From a checkpoint of a small self-supervised image encoder.
Model: 6.88M parameters, arch preact_resnet, activation prelu.
Training: soap at rate 0.0048, 21300 steps, batches of 256.
Data: trained on photos of plants, animals and fungi (iNaturalist), 35.0 epochs.
Rows from block 9, named by matrix and row number. Rows with one number belong to one channel. Each number is 500 + 40 x the weight over its row's rms, rounded and kept within 0 to 999. All counts start at 0. Numbers have three digits each. After the name is the row's rms in percent of the matrix's.
# convs0: first 3x3 conv (model.blocks.9.convs.0.weight, 240x240x3x3), inputs 212-215, a 3x3 kernel for each
# convs1: second 3x3 conv (model.blocks.9.convs.1.weight, 240x240x3x3, transposed), outputs 212-215, a 3x3 kernel for each
convs0.52 112:447507454505522494439503520608468434590527436582500472490554503576503465531545446467540534401431520430466499
convs0.53 095:517515524485486514491513485472502534504513469480491553480494458509459486562532535461491503474590527521558526
convs0.54 113:423476490460451441488440500514492421491512476434529504484483489481530453543480490557482553583465502482535499
convs0.55 099:444527461492494568535488499497522517539592498465481504507489515508469487489521490506497519518480554480372552
convs0.56 096:522551488508503471485460484511455484483469443436483502502509462460495473507501573547518492477452425499486488
convs0.57 090:487489477478436504439511466435503528580576474463501485496507460489488477489531520532493576602456441582506437
convs0.58 088:455485477515405478450503502476462500512504561466498482477514510458479433498496462504583545458499496514479500
convs0.59 101:448404484503526448423497515541459502466574540533484478512503530491492527505491520486473530421522491525562575
convs0.60 106:546491547551538489498499500461485504517454453457553509470593534558551535515552508459492446512498513503503568
convs0.61 102:513467525532466452435490484547512492541627504492524460499554455577512478455504505470589443482520527512528555
convs0.62 091:525462500501556499528473495487501492590455540514508499520567591498550497508483480489469437455521513481480438
convs0.63 099:505488511494482473436506505524553543421459498495459498483471482472491412443483428492468384474506520429502502
convs0.64 106:513588437515447549485532533518542544573479480473520457553482499462441546579483508521460487466484494476539571
convs0.65 101:491472513434525481500467459498457527475486513506511522457503502478499507508499582498535535490520554507536507
convs0.66 099:493445489497500505433504503541465453517506445494520542506500490470524519537526484531497503475524592568450536
convs0.67 106:498472457473514490480489479464426535494541469499456526533556421477549470465389477546533511535525474522494485
convs0.68 105:450499441482508474481525456480493582459440365496517457516505510499547520532442508534455497480514575464500510
convs0.69 099:434522510530465498449438449510506529490468506484487517456489478495452493549440497495500527552477571579397496
convs0.70 096:507525534514501599481552513444462510486538473499439486506456457543585552473466554483524479576528525524495466
convs0.71 105:528475471493497525539468494451518614506478488495514449522491526520518487498536531534596442504486500525474496
convs0.72 102:522462536496527483548494543493517559505540471451494471503512496404509450503490541468494476463446446440495460
convs0.73 105:473419489440496463498494477479491495534472536488499478542489537527508450466435498502470523529553481409502499
convs0.74 086:515483517538512558484498487500473520471465498485488560517453503498480502526565541520522499563475479461417413
convs0.75 091:515504475417478549501514488490530538527514482487485453466426501548506463467486438509471547533538481583513493
convs0.76 102:449489497512474516476503469483495497410545418519516525538524597460532510509482430546513492435442474477490537
convs0.77 095:569497541557528473514550449462506508563513527558510474482472522576526456499564488424462512583499497507570581
convs0.78 099:465489523511496484524511417481548505463481502481422513516500507502521488462492480596540527487468349512519520
convs0.79 106:480478546502557495473529531512429525506382421447577509554533520494581428503535471529464432521521480514493519
convs0.80 081:496481453502502414504474507471477478509583486493530473457525500544476525501447502476543504441494482450474549
convs0.81 120:509539446439571551510525507562464502518516475531451506497504469462503446483518426505565556508501508575539470
convs0.82 084:455499469450466536496513493463508510493487440437469428506525480533585490579534500475496516505513506491530482
convs0.83 105:519502526483533486448527484446484505587416505471510499502483477471536471462520533527526496508460522483510514
convs0.84 097:508490464483457524508481494504489468571624513563527500487527503483484386502467491458486526464466474498501460
convs0.85 105:474477463491489539489532445521492522525474557468501467497505459598498496506505496475497531499494531520509524
convs0.86 106:500431506510480540475557483473517521431503499539460505502532519494453512544454505507483458520499535456468505
convs0.87 090:513552493562494486450460518532481482497575503476540515447496501501574421479518498538463436500463541442449442
convs0.88 098:509504508477522540498495444478513501355599557480506429503504502570560585487531482540533450417391491489461452
convs0.89 106:527482537503550492499492521508434488519481525423515483443468440512539536555479476482414479524540498438555525
convs0.90 097:515528498550545511527498524462461492574508490509514504532441538523420457480441528489498494535545538509467521
convs0.91 094:474482458514490485479475521563460518457477537477531480475506565454586617449451561465499420468451515456445482
convs0.92 099:492525498421498506470504586500475509507525477437492521548447492481440498457443500530562487470477504483471496
convs0.93 102:555565503501483567497496532414484526494530415487511495492527533508550496532498458491459584538459509494522504
convs0.94 116:439523497525496570500544467527466542500477450492531392502543501490480512506379587503473542481479513493513503
convs0.95 094:422546513533417512493550493549560492520581502465505461460531480485489474514481458477471407576503509517529461
convs0.96 101:500501499479471512492517552531507574463586477490493503489514509484540510518519456513526529493485518539421505
convs0.97 103:478493488516457496459483492487555491496461483592501478504499451485501509517507498493553510500515487520430491
convs0.98 096:452470459550565484498500512544502547489476488501483455472465489410506525452514511477569434553577537572577525
convs0.99 100:508580499522517494459601501583493476566589477513473484547581520516500470491458477498587479506553456462431426
convs0.100 111:450496440451491510478420449577505555425513445420540531471572502512515532510525523493476495481483461490507491
convs0.101 095:520551571506544499534494480537498517588518573560576543445529610614578515582519437567508529500499510461485520
convs0.102 104:557508499497545552429471499470496520451475462480483505536432515566486508536449445504541515521551466487504502
convs0.103 090:484468514412499473560464537540493468510515548499505463470470505467420475452447513484506484450482480520575529
convs0.104 096:506511498448544512502446550471507592496447455515483589545517498559553538498466472537451499533520513491512476
convs0.105 081:482457551483454499470439504506542445489460531552431479514514483441465484525505502528496493509522517508476512
convs0.106 084:471453521517526489459508482516469531442537545536460518519588537555618511486530486526574523549540565488496476
convs0.107 112:505551504508545528480522504475500539510440550543494454506570509488441592487502469492539504580489508482506473
convs0.108 089:475522538486546463500502511512473485465542503519430524502425533496505519503535463501516539446417466529531501
convs0.109 107:500522522507502463508455506509492454488554497509481509488525565436509509466481502458443490509561502464452421
convs0.110 097:514479470431451543436517503486441469467518456525513601477511515528471451456503492433556498519510564521495489
convs0.111 092:494488482484417512457526503428487544506489487502541482441585524505463502497573462532459451498445442423498499
convs0.112 108:542502496496502484492519516504488529500563505449565454487512498558519469528522560526446491437501474511495519
convs0.113 109:494502506587514546484483500545481559523478473429457525481543549494500560513514470470491499498460462561495441
convs0.114 089:488560493526437498470471492560479486476515468480500477486555578560508526491498494510506472520571515535522494
convs0.115 091:500489487492498480495507560539522463441613453472566545479479465503464487458528455520476505522436457505499537
convs0.116 113:531510600511607490573544563537501542481485443579442584536550521499531508475514441470460539496488511499493500
convs0.117 106:484494456523500549513508455445464435566520486511480500575474540581487463533482476521413453565516518591493515
convs0.118 093:546500606493580464566498549512483537457533527463541542443497499498494506519499561535575514517593502486458506
convs0.119 106:467525518484509458497451478453491592487509574485425529549509517528429471499510500467463415494381474469511542
convs0.120 103:480518529497460513521479453505507447482456533468491478503509400443504546528491538444539506584584458536469517
convs0.121 119:536453473486504491472443525509512491512472498551502509594528546526494526447451594493492524472489488529437522
convs0.122 084:537494488484466499474516510504490492529484452463477444495463495439571496442507473538456494477530511533442494
convs0.123 111:521530560504451554535512505489496483518508493446550447549509428479528558460525544418511501457498508499491538
convs0.124 101:489459477469469438496512479440466445476483466506515467477495547525491488495482541501444534499531497514603621
convs0.125 109:484472501495478501532441513488459489449548549498628526503494494491525547519502505496503493498495516508438474
convs0.126 084:549498493495495445469515485496452590509482502483509476466481558525517610478512546527566410468500485578500502
convs0.127 104:511496522461518493517486528500458475499523482504550535520528518484536475506512481507483491545520469540509456
convs0.128 111:517465530481501496518532484482481550490454507477494535550474513458521496496499542591499476590491477519471554
convs0.129 104:481483519502553526412502544503491457469489488512512469446583551485472492553524494525480509536489479510494489
convs0.130 098:529509490494492416475464481481470531482437497532542454561494544570497596485492487501492520531555510571605543
convs0.131 098:487480508490499492516477482511508501499491494532491463494488531483467548490517415493414369505463433500520555
convs0.132 107:445525431514488471543439560514445555504605494461515483529499396481527494511415544551540476430493536502484474
convs0.133 109:499448506508466504473422495473519499505456495517521499472543494521577491484584501557493544482470509525496469
convs0.134 099:523525467538433545546431569490461566489519463469556497561512546503537508528539509529478531503499461497476493
convs0.135 111:525520449546480522497548517506484490511499524524526574529537502502455455517500386500539534557499503489526472
convs0.136 102:440533383527481520515613488538444501514498469458456479502465526470449512514506490515511527506561555444442520
convs0.137 097:471422519441516452538471518473524485552512493413520485519490532497473548490460439516477519607436435482494473
convs0.138 101:443467456476449542514500473512543487548527497512490494519627499492520493454500499559523470515534522559550578
convs0.139 093:504546501491545464474482507460478480486432506480465495491513526509474524538579483519456451539491521546466492
convs0.140 096:510501553520426469479533523474476502492505490465470554530524535516539564556561491513529497521443439510502533
convs0.141 100:444501452469507478502507546520418482518474509445510553497574565525490534539538470469493557535495587488525432
convs0.142 106:507522466474447464506469507451536410516521499447477495535507481469523491451526536486494486536489525534547542
convs0.143 116:503477508520455506455496517530498485521486484475537494449474432483511429554534511550545483548484507466451505
convs0.144 085:486497538523521477481479499487494422514473492484469446501484563504454521510509478515484481497483501467455477
convs0.145 104:427526502486499487486510481457504475435627509499474512499479495501510517506401444495500544505531504528567520
convs0.146 108:501498545520467511495484517528457586486523517471472522505504510475565486524468470491510479510432500487483556
convs0.147 109:459515481531528431443526505503533490523430564479463537560504457548576500537524499461525523453562530604532481
convs0.148 108:528440572502467496466560470375462507529479503453517488475487505487561518497490424500574480464552534495557488
convs0.149 093:490482541493567455553520461535596555499499496482570519428466530464429537611588491477479501539498523502503482
convs0.150 096:425512501457493540467453537556505500547500533510582445467499509488487520518525539488509535427482572454479562
convs0.151 097:472468482423548505462453499512477487442491460593473540482550524497538499539513494442494509510483496491533442
convs0.152 104:500501488543513538457518475536491548445505478489575447437402511478499530505520539427440501472414473547532479
convs0.153 105:477542512529408466422513478580459461495497570563487473465490470528595482505539559522531481507478519507513494
convs0.154 086:531469496539516566492493453510520549457529557562484507558589510498439434535546501528497543512498534509504505
convs0.155 100:489522454500489501492502447454473459497500469460490513491495552524502442414499497509496488478509469543497478
convs0.156 101:519465508454483485429482474524463567454502374473432542535476498435540507518525513488468446515483511469518526
convs0.157 092:557527543521533510478498505451474479476454462485507475479435472516526441505467487599513527620505485509499444
convs0.158 088:511466498516523406503498509496476505432545492496458493473436487502469468542536483525547474492452586508495517
convs0.159 109:497480434501502480486547546493546496473437493480542484499524520499479484444507486482484533499531513502538529
convs0.160 112:525452481474478523499510475510487486501512547484571485481503457535463491463466543506502500433495534495539523
convs0.161 114:523472489505449497430464473446496561506570517554418507463462487502516474584470542453511514478506520536507451
convs0.162 107:532498475499513479505532446457458524581527517396496517480454512510510493493511488479501498435582465496482500
convs0.163 093:503478511479518507501489430515468509486519497421441462541503517541495448527496374521485501524414475482446463
convs0.164 092:459454552459502523534530459506514436494479509491491468510454494478512485453472525553516505487502462463545535
convs0.165 085:473514481528462534486510413487446496481387437434486497550471437491429427490539516505518510536498531505483458
convs0.166 087:529456469481476475506474537500489484421534519483571544506515487482505490475467503510548494479487461494504492
convs0.167 104:512484527484492500501492485552654513616531564499531403536494406466445432465475509538491499406452385509525482
convs0.168 104:531533480468480531575540495478508495537463526495550562430562576515497500459479487538500500551501504515514466
convs0.169 104:550464458485460549500552486543565531465478577518518464477485512519569473463564425480491465542500513505485549
convs0.170 095:538518490509471562451510488490547555503579535451478541506500475502545440506489512467443488568384480580457493
convs0.171 100:540584506511551504500525534507431467428516523465529495460535517491555505445445443468518534526447529573573514
convs0.172 106:550468453496535466486496540508556411512434629488478576496455475501454509467573520485535449513481472525445489
convs0.173 085:439485531502485554556457506531426526479504497384482506546521550536541515497511411503540560477466457509527462
convs0.174 099:488499508434459511513388468501467526465517441514519468517472559515457513508523503485508493570537553539504564
convs0.175 096:496539547513513492505488476554476490489483449418461476442524509548520499478505522478461533566456498553519502
convs0.176 099:521500491497504470513480544514393396456506509559532515467487521475469578496553531510534453509511581511565507
convs0.177 102:504492498462480436512513498458433474459514546385586655494462567483499473513497500484552557507563496492554591
convs0.178 089:491468461499515438479439498533448535452446472478517473489500538456517511454449430464445497509471483491522534
convs0.179 101:496495560564502561505545515547450512517416408430470549522485598534486498479489500509499484517469506467423479
convs0.180 110:513494501475513499443432506457498461451476484506543468531459468575491498533500493494458528465526569537510442
convs0.181 105:500480456477474425481487480479444503442467537416589697532464455506541539546507499481499430477470494504472459
convs0.182 112:491471511488520485463433467501495419535471531448456491497538510482531525502528502487448503423470455501449423
convs0.183 089:467505444419418463425474419462471391540440565454496501570533577511471489488507558408496462455477510445474520
convs0.184 096:472496504501478498503422495523500467532481495473531513505535512581505547493554511512464463553472470559527592
convs0.185 107:512539510530429433466486520485532517455477524462477572484508558463504520510505501489481505550484492512497481
convs0.186 096:514499519507526459500541493477452440433467529490504480395412512479491453482500499534453541536513530502459430
convs0.187 089:534464508471556492542469541479558505437410508515479607500460532455466588494539506523498558507481502522460501
convs0.188 103:476493485473490465417489457496528444442466528521593482504572459506500471490468502485516534515615503463501524
convs0.189 104:518478414484489491473445521488551483439455537502506418490494551484471537497545503508440481482486514500521450
convs0.190 104:522533498510409493483440520543497483559508500490552460487520577530535456461516569498424468510524467539503494
convs0.191 098:493431499525473522445516427494491505449524460574456545495538470556485500512465500574507553488526451463488473
convs0.192 092:504516535502564490523481547477481433480569491535485491488519470524532544439500458439503545435452501447477495
convs0.193 104:519570562502470495516495483459503507478506474524397565526448475495535484572495533486463502557588505499576453
convs0.194 099:490495457531387466519516444561525456445483485502443482568609541546466502468523470432489516530562552589544581
convs0.195 103:515500515472541497523529499498493427481537492465519515541490526464497623508490528496503526511565494473476483
convs0.196 086:454479444400383538464457494470491521505524484450555511509474469518443493472485457453482434451467503476508498
convs0.197 091:472491524492477514551448495446428471454531494488474534462494456497498451446517481426477496472467438450521399
convs0.198 106:558491529496520481551476496421479546528457505574425479509516541463500543500379480513580485560542546465535533
convs0.199 094:500491458568533453388506465480425554541540514531482489483539553474419456591488422499468506515541524492509535
convs0.200 097:481446424491485452435516467430483494445450523571461498493444485441464501513514444514516508506592564538541558
convs0.201 100:504535488486567525469499456536462489515560482454488508469572447486571450478531475514558430503503478496549487
convs0.202 081:480496512498480482456494459532475481468443498509527483592518528467526520521559586454484450480509478538538535
convs0.203 101:509549455485477526480532490479508575521545492466497461546419542512600475518483429575540536556531567496452445
convs0.204 109:487531481457484552470525474455516544514460573473496540490537449500521500508534497516542538521477547449473582
convs0.205 084:484524537456511479498502505497446393459547437571427565538498484525460505540488446471439425469484517543584498
convs0.206 103:442470477489515483477519472511505460520545500501458508507454501507487472468474544487464434477522499542530559
convs1.52 114:457490461503464425551418528560440523547554525500508558448471551508570560486497472449455547516508454481492515
convs1.53 095:486537470471516547546505517488488557553443461438491487377490508513495499465526484540510529494504523536579515
convs1.54 109:501375524454453433426446460494395533458479448503574477567475515500544433405524522535539478513489544518591514
convs1.55 103:513481450503575436479500480515523479510563500437611512499527518482640518483564443499485486469567494518474488
convs1.56 093:512517477451518559529505606509474533437546479544543486514567519499442458440530501494474444459517490508412512
convs1.57 093:488512531550530474533499468527479488523449510519481524553487520481509513424513503488487475506399476516420558
convs1.58 092:536533498474420509403498515536453506503403453603457519489509518496465515525505481529467470495564429415501525
convs1.59 103:485450597498433434490566465513514553428404510581480506509454538461464518476509469426431517533495491446549463
convs1.60 101:504534514475574478528536594464518449445601458497526509472502478540517474518466503486514492513486523522378548
convs1.61 101:498439430433532481547454465519487442536528509498516501524490506450556576476558463557466492513445580490534533
convs1.62 091:542456521452493537580495522497479513509512507500473510441523521518501503494512542355486513481396378461495504
convs1.63 094:463470477529496445567450514430497461504556505538512501453449492419484495475495497515431466454397442531517489
convs1.64 102:512440526465598555455465536482464507476478531557424542478538448532501513486517515459558531572439463492487512
convs1.65 101:463528541502435505494497488447485538527487495507503543536537419573498469508548512418502531428463439488425504
convs1.66 091:467563467552498446475515534445536509465576461502487503463462472487448405518511461434552564500474436528518518
convs1.67 106:498509509444553521592421530546504500438396510538486485498511502539502488487514520554476513503433569391481561
convs1.68 108:455473455490497491463425499493468540511474429529396560521490485504529534526514517518473447505485540541511489
convs1.69 096:466408581553439489486543507499425484470503503594506491458522557503507568506500507558500496512486505531473524
convs1.70 094:458607521524526497568510485499449521475561449478522450500527500515481536476492498486458522495493457451437485
convs1.71 101:526477518500567495457490488485463485514503459528536438487505518486529495475485504552469500490429442524549490
convs1.72 102:529507535449509552479508478600469521511543497495460520500491523461478589414408541475525501500520554466537449
convs1.73 105:505440525488522450484458492519381578511476507531472512475447503471483503493479472458468515508521466462463497
convs1.74 084:546540508519499499470491509501513440521472455485493503525518493478461483409452456514529521517522546481469465
convs1.75 100:569451617586503521531561467576461512545506554484587491505522511503447474450476499500533537596425639507473507
convs1.76 111:506499470456498491485501477510411511475429512530545500535488553460515482492472493551478524481502523510557470
convs1.77 094:461516477455482537484512434569552471517503492523553513502535544521600445473497513526476495582513405446479462
convs1.78 100:524494496479463506545535459429458544560545503542540509548572519498496482505466458483516519527499490513469504
convs1.79 100:575490453527456496549506582499438499492524521480486553500567536498494432491475496440490532418476532542438479
convs1.80 087:519549479574491541469539567533485490558511522556520462488532554501478552570389516438494464510509541512511486
convs1.81 116:513390530602579432554478565522501484531484511462589487506463536610472459515530458458470507465459549509554475
convs1.82 086:507672628495483424520504498476483503414476499485485444458611492586637472508528520491534476498482469466500526
convs1.83 110:505494474489488568478467452542530475446547471498502507457496501453482530503444494457495501518526488456524456
convs1.84 098:475475555505575421524522522459557475517609502443515552445471463552513455560492449547509485472475483525513515
convs1.85 104:469513585517469449448469498470478504483478532520504495515497447475452533501486471522530534479463508513509543
convs1.86 102:497540540612414526498548426466489601500552433520518488503491443474505521478520556532467495494537505434511481
convs1.87 096:491407495490503409596537515539483529545526578431472499490455590491464444508461487520522424505473484489511515
convs1.88 094:492503498532618518490531551523502494479492602443503452542468525539590512485511487408514468531469503486474506
convs1.89 098:498504485533421481507505495518531518488389524478510487499547542519516544531583468513523448510565539454485562
convs1.90 095:445500526444569482490419457398506464554508551498509532500545458479539520501536490392506503511502561540577503
convs1.91 091:533487523523471500538519489480448469488443404472518440512542502532544526453511517475483507464493507453477487
convs1.92 090:554571560499467451494525509501512486475524471499520510542485495498404479488514513509466496471416416497502482
convs1.93 107:493488539500504534534614509453497544496436480483548503482532479519500543442542504533572530493465493474512483
convs1.94 109:505502460480486575485470497521474481443424453518482512513524498491527463491551487542437482469523567516509478
convs1.95 089:381582549480451438566453471501406514563574441510532564591493501538592421553544496474505536427427471488475499
convs1.96 099:499503527525576501561478513530515500482420497558513617516489509485425483461533493488562495541504520526536472
convs1.97 102:478483453441448531450526441583484502475527457579458489496496520505477482498485489562480490533514489511576569
convs1.98 094:544632538524464555521504482516559477470395475500505608482541518474466453506457547462471414454476535518456478
convs1.99 094:509487489487524475519393554503575494497520440414379474553465472532425464567510481535549502537531520467435442
convs1.100 101:468555511449495541441490452489435508493487409590587508516511479509503497579555499509529527513535480533484570
convs1.101 085:469518501501556535593518500479502468481455491540453509468509491482444472498507418551487494507468503499526458
convs1.102 105:490497533529521564497636424468530481484545504532437566477421474476586525515545487483525490473425501451539524
convs1.103 092:524578456487528494521599536552499490554458538457486504574500484512538473546488466531474455547487511520450464
convs1.104 096:451559542525461462425542545487601558480516508421527536459535527481543494434588547474514516518408468516498508
convs1.105 083:563537522452495522517471504511515561510488431528516506501478494461499565523483434512476509489523501508533488
convs1.106 083:414555580478530515497516549472546470530505574596485511583508516493509562406550469551504505521527517504453504
convs1.107 111:489645458476479595525479542501485527518536485502494546479555477448557506494502510483538494500462494501469452
convs1.108 086:496491426487507501456523469506536476425530493447578473516457466507464503492544468496506529449526464512498513
convs1.109 105:520548480548476496474510490515490477500511548513474476510486577499524506516516499563430495500511499458549501
convs1.110 095:541514577478512454544424606545497548523454495495501447467485495509471495449434503490515524451575580490511427
convs1.111 098:547443513488517496530415581508520477485529504469481536495508432519480503498507540544498487429529500503598528
convs1.112 104:502516487508540526459515464465459520578486589532565498500441507402619500507469498467527522556397498583498498
convs1.113 108:502484528555454460404537462450484508526520508545498506497473442538476480500627520521462473447566505552426484
convs1.114 093:551498500529477589532611465559468467469483450483496475449516474532461468503411470547597486428449550544454462
convs1.115 095:456513515568474522430520509483515524493484502510510533512476527536493493500569438501499516443498438493605493
convs1.116 111:587629485615524484540482445517554471478429534432525462535531498511535534508497452532487474429518536483512512
convs1.117 105:533563579459532513435479465510396506488570502479476469499501481506543509487455490630541555466499505490539549
convs1.118 094:481538450488473518464540599531483483433451403456500465542460559528490516491486514436483473521457510507527512
convs1.119 109:507494500513499458418534547473544495537539496533543453510515471542542482514472483471510553560428509417455470
convs1.120 094:507414483459402473446481529547478509452547438515383494543436485525541497476497476486473505525527505497504513
convs1.121 119:495535502473548527488514433498458477519522575471520478457523489511536442501495520475463494506499497509462538
convs1.122 083:493488450515466595597448513475464511467454544495512500482505519477538503474545500508455561510424435496477480
convs1.123 121:535524504426539503527535539519575443526501559502468458503472489470428520504515481512467507486593480522501522
convs1.124 103:518461490397501372434416499492541501463429572423505472522474544494510492406500517530503491491552470468516470
convs1.125 106:474533497490403521465542479522528582454586384434490479448534500491539559465498497489467475504499504509545471
convs1.126 085:465504503399535519579468506502497506510440543498482491757566463771678474538557474414431501504565511494454549
convs1.127 103:485539498438517508476512446404500486486497466500494451490497487530529494513523474528497492510507512581490497
convs1.128 104:454567575496532471502530483500594615586443442440561507491540487486494500489507503410514450587439548514508468
convs1.129 103:536479446509667471528452504498481470578459526463544531509501454477465497566471502484517497374526500361475589
convs1.130 102:433434483512489474518517508389515488489421523522480429491483507514462508478506477485445506494492556530489500
convs1.131 097:518486555447474448466486469517469405534502503492619504543568473504512491618461520542534389551528474537500453
convs1.132 110:488551487513458485537446514531522513505482463482506484490498545480426496514438535510555503469453486465548461
convs1.133 112:406472487449538526491500521560467487493481495462462505478480511516454493510456457489502515457421543582506513
convs1.134 105:428474606531517485456560407518499459497506479500482496444479568478493467517499464495430509580513461509503510
convs1.135 110:491468581489485512471499496539453496462495518472526477463530484469495508477488457508478477557489498471563502
convs1.136 102:549558499480499437435494461468525551514513503508503475452465479418481498457502475497508485454507520471502497
convs1.137 098:492428559537545379535481550512503559451476480560555506574574565483549459498465454474545514463514481500575501
convs1.138 102:484470446432513423474505523503529577487530461495478532506541534417552563481479479542494439499481468473473502
convs1.139 090:564489588529537501485485485529591532531421494458458498407496497483518519528498518531522497482427458525499547
convs1.140 095:590517509527502494554515532521380499455469483514486537529492478519502497496586471506474485506555505486480479
convs1.141 094:435505446488423511511517568500470500534579543488429463439529530477539573480558526545558558610573528531428560
convs1.142 097:477417390468521541552483491468498502488443510518473419483470523506457521492491532536594513553469529505462464
convs1.143 111:512583507534506474510499493487550431542574484512515625466500510550441483538415486489518469493615493457587526
convs1.144 084:544451510472593516519549565518552524496435482593470556496517545529497538518476440522552541459489481488504514
convs1.145 105:471595472550470478509498450526499483532497438530490502508504532528527488482526459396513505435497574491496542
convs1.146 110:496545496527471486450521509422484478542476474471552568506498448497474542486533517465511519538615393459531546
convs1.147 130:535480564486553498498485584548439503527481571554409477487452477473450509546426586506499529485484523548445586
convs1.148 107:497392536561492504483515544618388489518483516506448548506490535386502570552453497506495409522442507515527492
convs1.149 096:424505506550512519425600512463546501503477577462579487485503496482497441510501520498485595542497463514483453
convs1.150 099:562396465514453437532472401511441486501557500498521502511495546466523505489521516577534467513477498546516452
convs1.151 099:531529419457513447484431538531500530603498518487546435521506508568511520520530500438551474459465496520537485
convs1.152 102:564438484428523471492509526502455457526459469509527494523454480440426536487454507509512542457538480496496502
convs1.153 104:579458542535494446472576577500511512567471491497485594553516475536479547502511532502523542487486564442478484
convs1.154 087:516522529459525589498483546586498485492502604476471510532448643501503497455413541468540518509511516522535545
convs1.155 095:509407474522470460446498505484410526505508440483500503459523450505486450575478480499581514496528418457521470
convs1.156 101:453515436507447456484444455494494475503441479485458472589415520550492495531530486513502520487497512513531481
convs1.157 096:475467521482492410524534503542546546505440493520519510485482490556502469460485533500525447609522527515509421
convs1.158 085:539452524411512469596437468456555552462474559524536460510541524568597505535509511460556529439465514466462478
convs1.159 101:499568518502500527475466443488571441382506426525553546484483507461506495474434465526551453579482452530538500
convs1.160 114:525485548459520509524519505519448501450516492539490475514484479503523489497461496535491455523439530521531524
convs1.161 109:410532484482538429499512489498483497553533505534541485433511454495479494503502519546513463524457559520501496
convs1.162 105:502461539489548447533546463507556520542487533494514474419479477492495499524535466499526465471567499486556507
convs1.163 097:519458421513625515565483456462452466427450433500543483584577496527510500522574522487450458507511542512489445
convs1.164 091:567474529491545484381519562533543594551563469492405480501580468465511554414478563500503516509462508552486483
convs1.165 092:477506513513535536532546539531411508496332502500413549429559503513568537477527531565560540505505512499491478
convs1.166 089:540472485503437379405463502484485491518577515528501527442463542496524508474455478547558595455441500488473498
convs1.167 102:530501544407470451498447448481468471507504540389475520473504478516500512547559562463516509501525495525507605
convs1.168 109:446562470496518486483576538501613439512544545561459455495471563542494418462578473529484463406442465513548514
convs1.169 100:505565497406561378475522535503541481457526508511445508498493540508530515511516504550526478461506454501503524
convs1.170 097:536500545471539451502498501487524537509460458468569440527532483492462492563508521468509490489497499523503498
convs1.171 098:563532553553557553511481605497442499502411455519477511524474573462535491428515543507504492518492529498438561
convs1.172 110:516519480517453567505480479503539535458478475564543487460556499510470475515488491539500436504531559487486544
convs1.173 093:523489499487471502505508544552481585466532514536508520589566509596551571530519457512500491488467481528524505
convs1.174 101:496495369477503508538497519498572514446567570506529535465480562499531524487564442438504517500567538483488464
convs1.175 099:488431433477469482548417498582468494500479497488527610516576586549662630426537490481499497479523532415400428
convs1.176 103:495451487415500538491488501456508463493485516504496416469501500520483515469492503520440488521501458482557483
convs1.177 102:446450573538489508514510556566557476512496483512488508522572474552482471436507496432563536559487470445492485
convs1.178 089:498434497495498543566469457490455509530408479512476505471501504522530490491503495501524551483485462493465530
convs1.179 094:497437504529585519570570563500499494508515459591465505516479498508495520486524539538488497475480502530473493
convs1.180 109:510448441474494512457481522484503496507510396504504446477486496489532528499501475489469508499523518461533456
convs1.181 103:461475486483606415418427511549554506517577488563433499487471522484509398595485529446498461506540512560504456
convs1.182 129:516540451511429518503523426485529469520436584456571436468518488542515502433499567533432438409627479505417522
convs1.183 095:419485380419483481505405441450469456490409477498500489509518503448467478514527466504526494510534512467570421
convs1.184 090:504399521470522522525521553506564463546423499492472530454506555495478565491523515546521507463441543464498543
convs1.185 108:458420528584552530481555469499539495483499499505495447548537491516473447499519526486500501567501465508515479
convs1.186 100:504529480450539536493552505448584521444476525483455490509481471496485489514475496401527556556479431545507466
convs1.187 093:545509512469464542487550511472470480565530433540662423483477459509529488469541435542522479509516477520489522
convs1.188 098:519472438491522460512459499477485444515547497459562503498499465482440497489598490503463465528549507507469538
convs1.189 104:475530469496586562601522549500543504470559519431432589559478468489476505533504454419461532541500495460464517
convs1.190 102:539669646622555511471480437473530392474529496419506507477568547477516611482483508553533496478560466490444498
convs1.191 092:530524509488475523548525554488510469500512561465500444516492541521460499554486443499524527504528500502446558
convs1.192 096:500534424523420487425489468603445436526440519517393501444456562473474539522441489449494509442490547422498490
convs1.193 105:505490521473533398498540477477573527507495481455514537448529510503510502448502569499560550590515576492501461
convs1.194 094:493498598533497518498502390556508493481500515463451484474473492504522532491489513446544492495560508505516494
convs1.195 109:498472512510514467489462503551529489441582514509525467561492439500527487476478569562514515546532516524491487
convs1.196 084:387435335489420541521542468489434480464457523452516517532467477481447462490451503471431511464499559540560499
convs1.197 087:487453505479479482532458442511395495471498516518459479492545471440489523514526512432437577568489520533498508
convs1.198 108:522495513542538475533505499520535501409526555595401485474522495470454525556484428515553534493555499498501497
convs1.199 096:443578459528459481404530511476551488511581494488492492559525498656585431507489477459503463565547426584468503
convs1.200 097:470482407519462465458456487503496487507500555528418498505498483471482464440421479523500498543485531522447540
convs1.201 095:460473500511527485517507523480532508555531502497483439470487541489477522621507473602502540520478573470508472
convs1.202 086:458500461524510518540573518476456523534544535481499492479579578577502462492458493531505488561465483384519568
convs1.203 095:474507497513560454603510503459535560496538484479426411505477454462541488550497473488554563402415472454386422
convs1.204 109:559442542521449495458488533430519501536522510496464546533480498550450529529423497523551437488508439521467448
convs1.205 084:435505545573518449438538487494429432490504562509459472492489561569492438526525522439490490462460409530496498
convs1.206 103:532486564464526464558467460488589529489464533494517473447496529521455424487489531494549495487489475477503511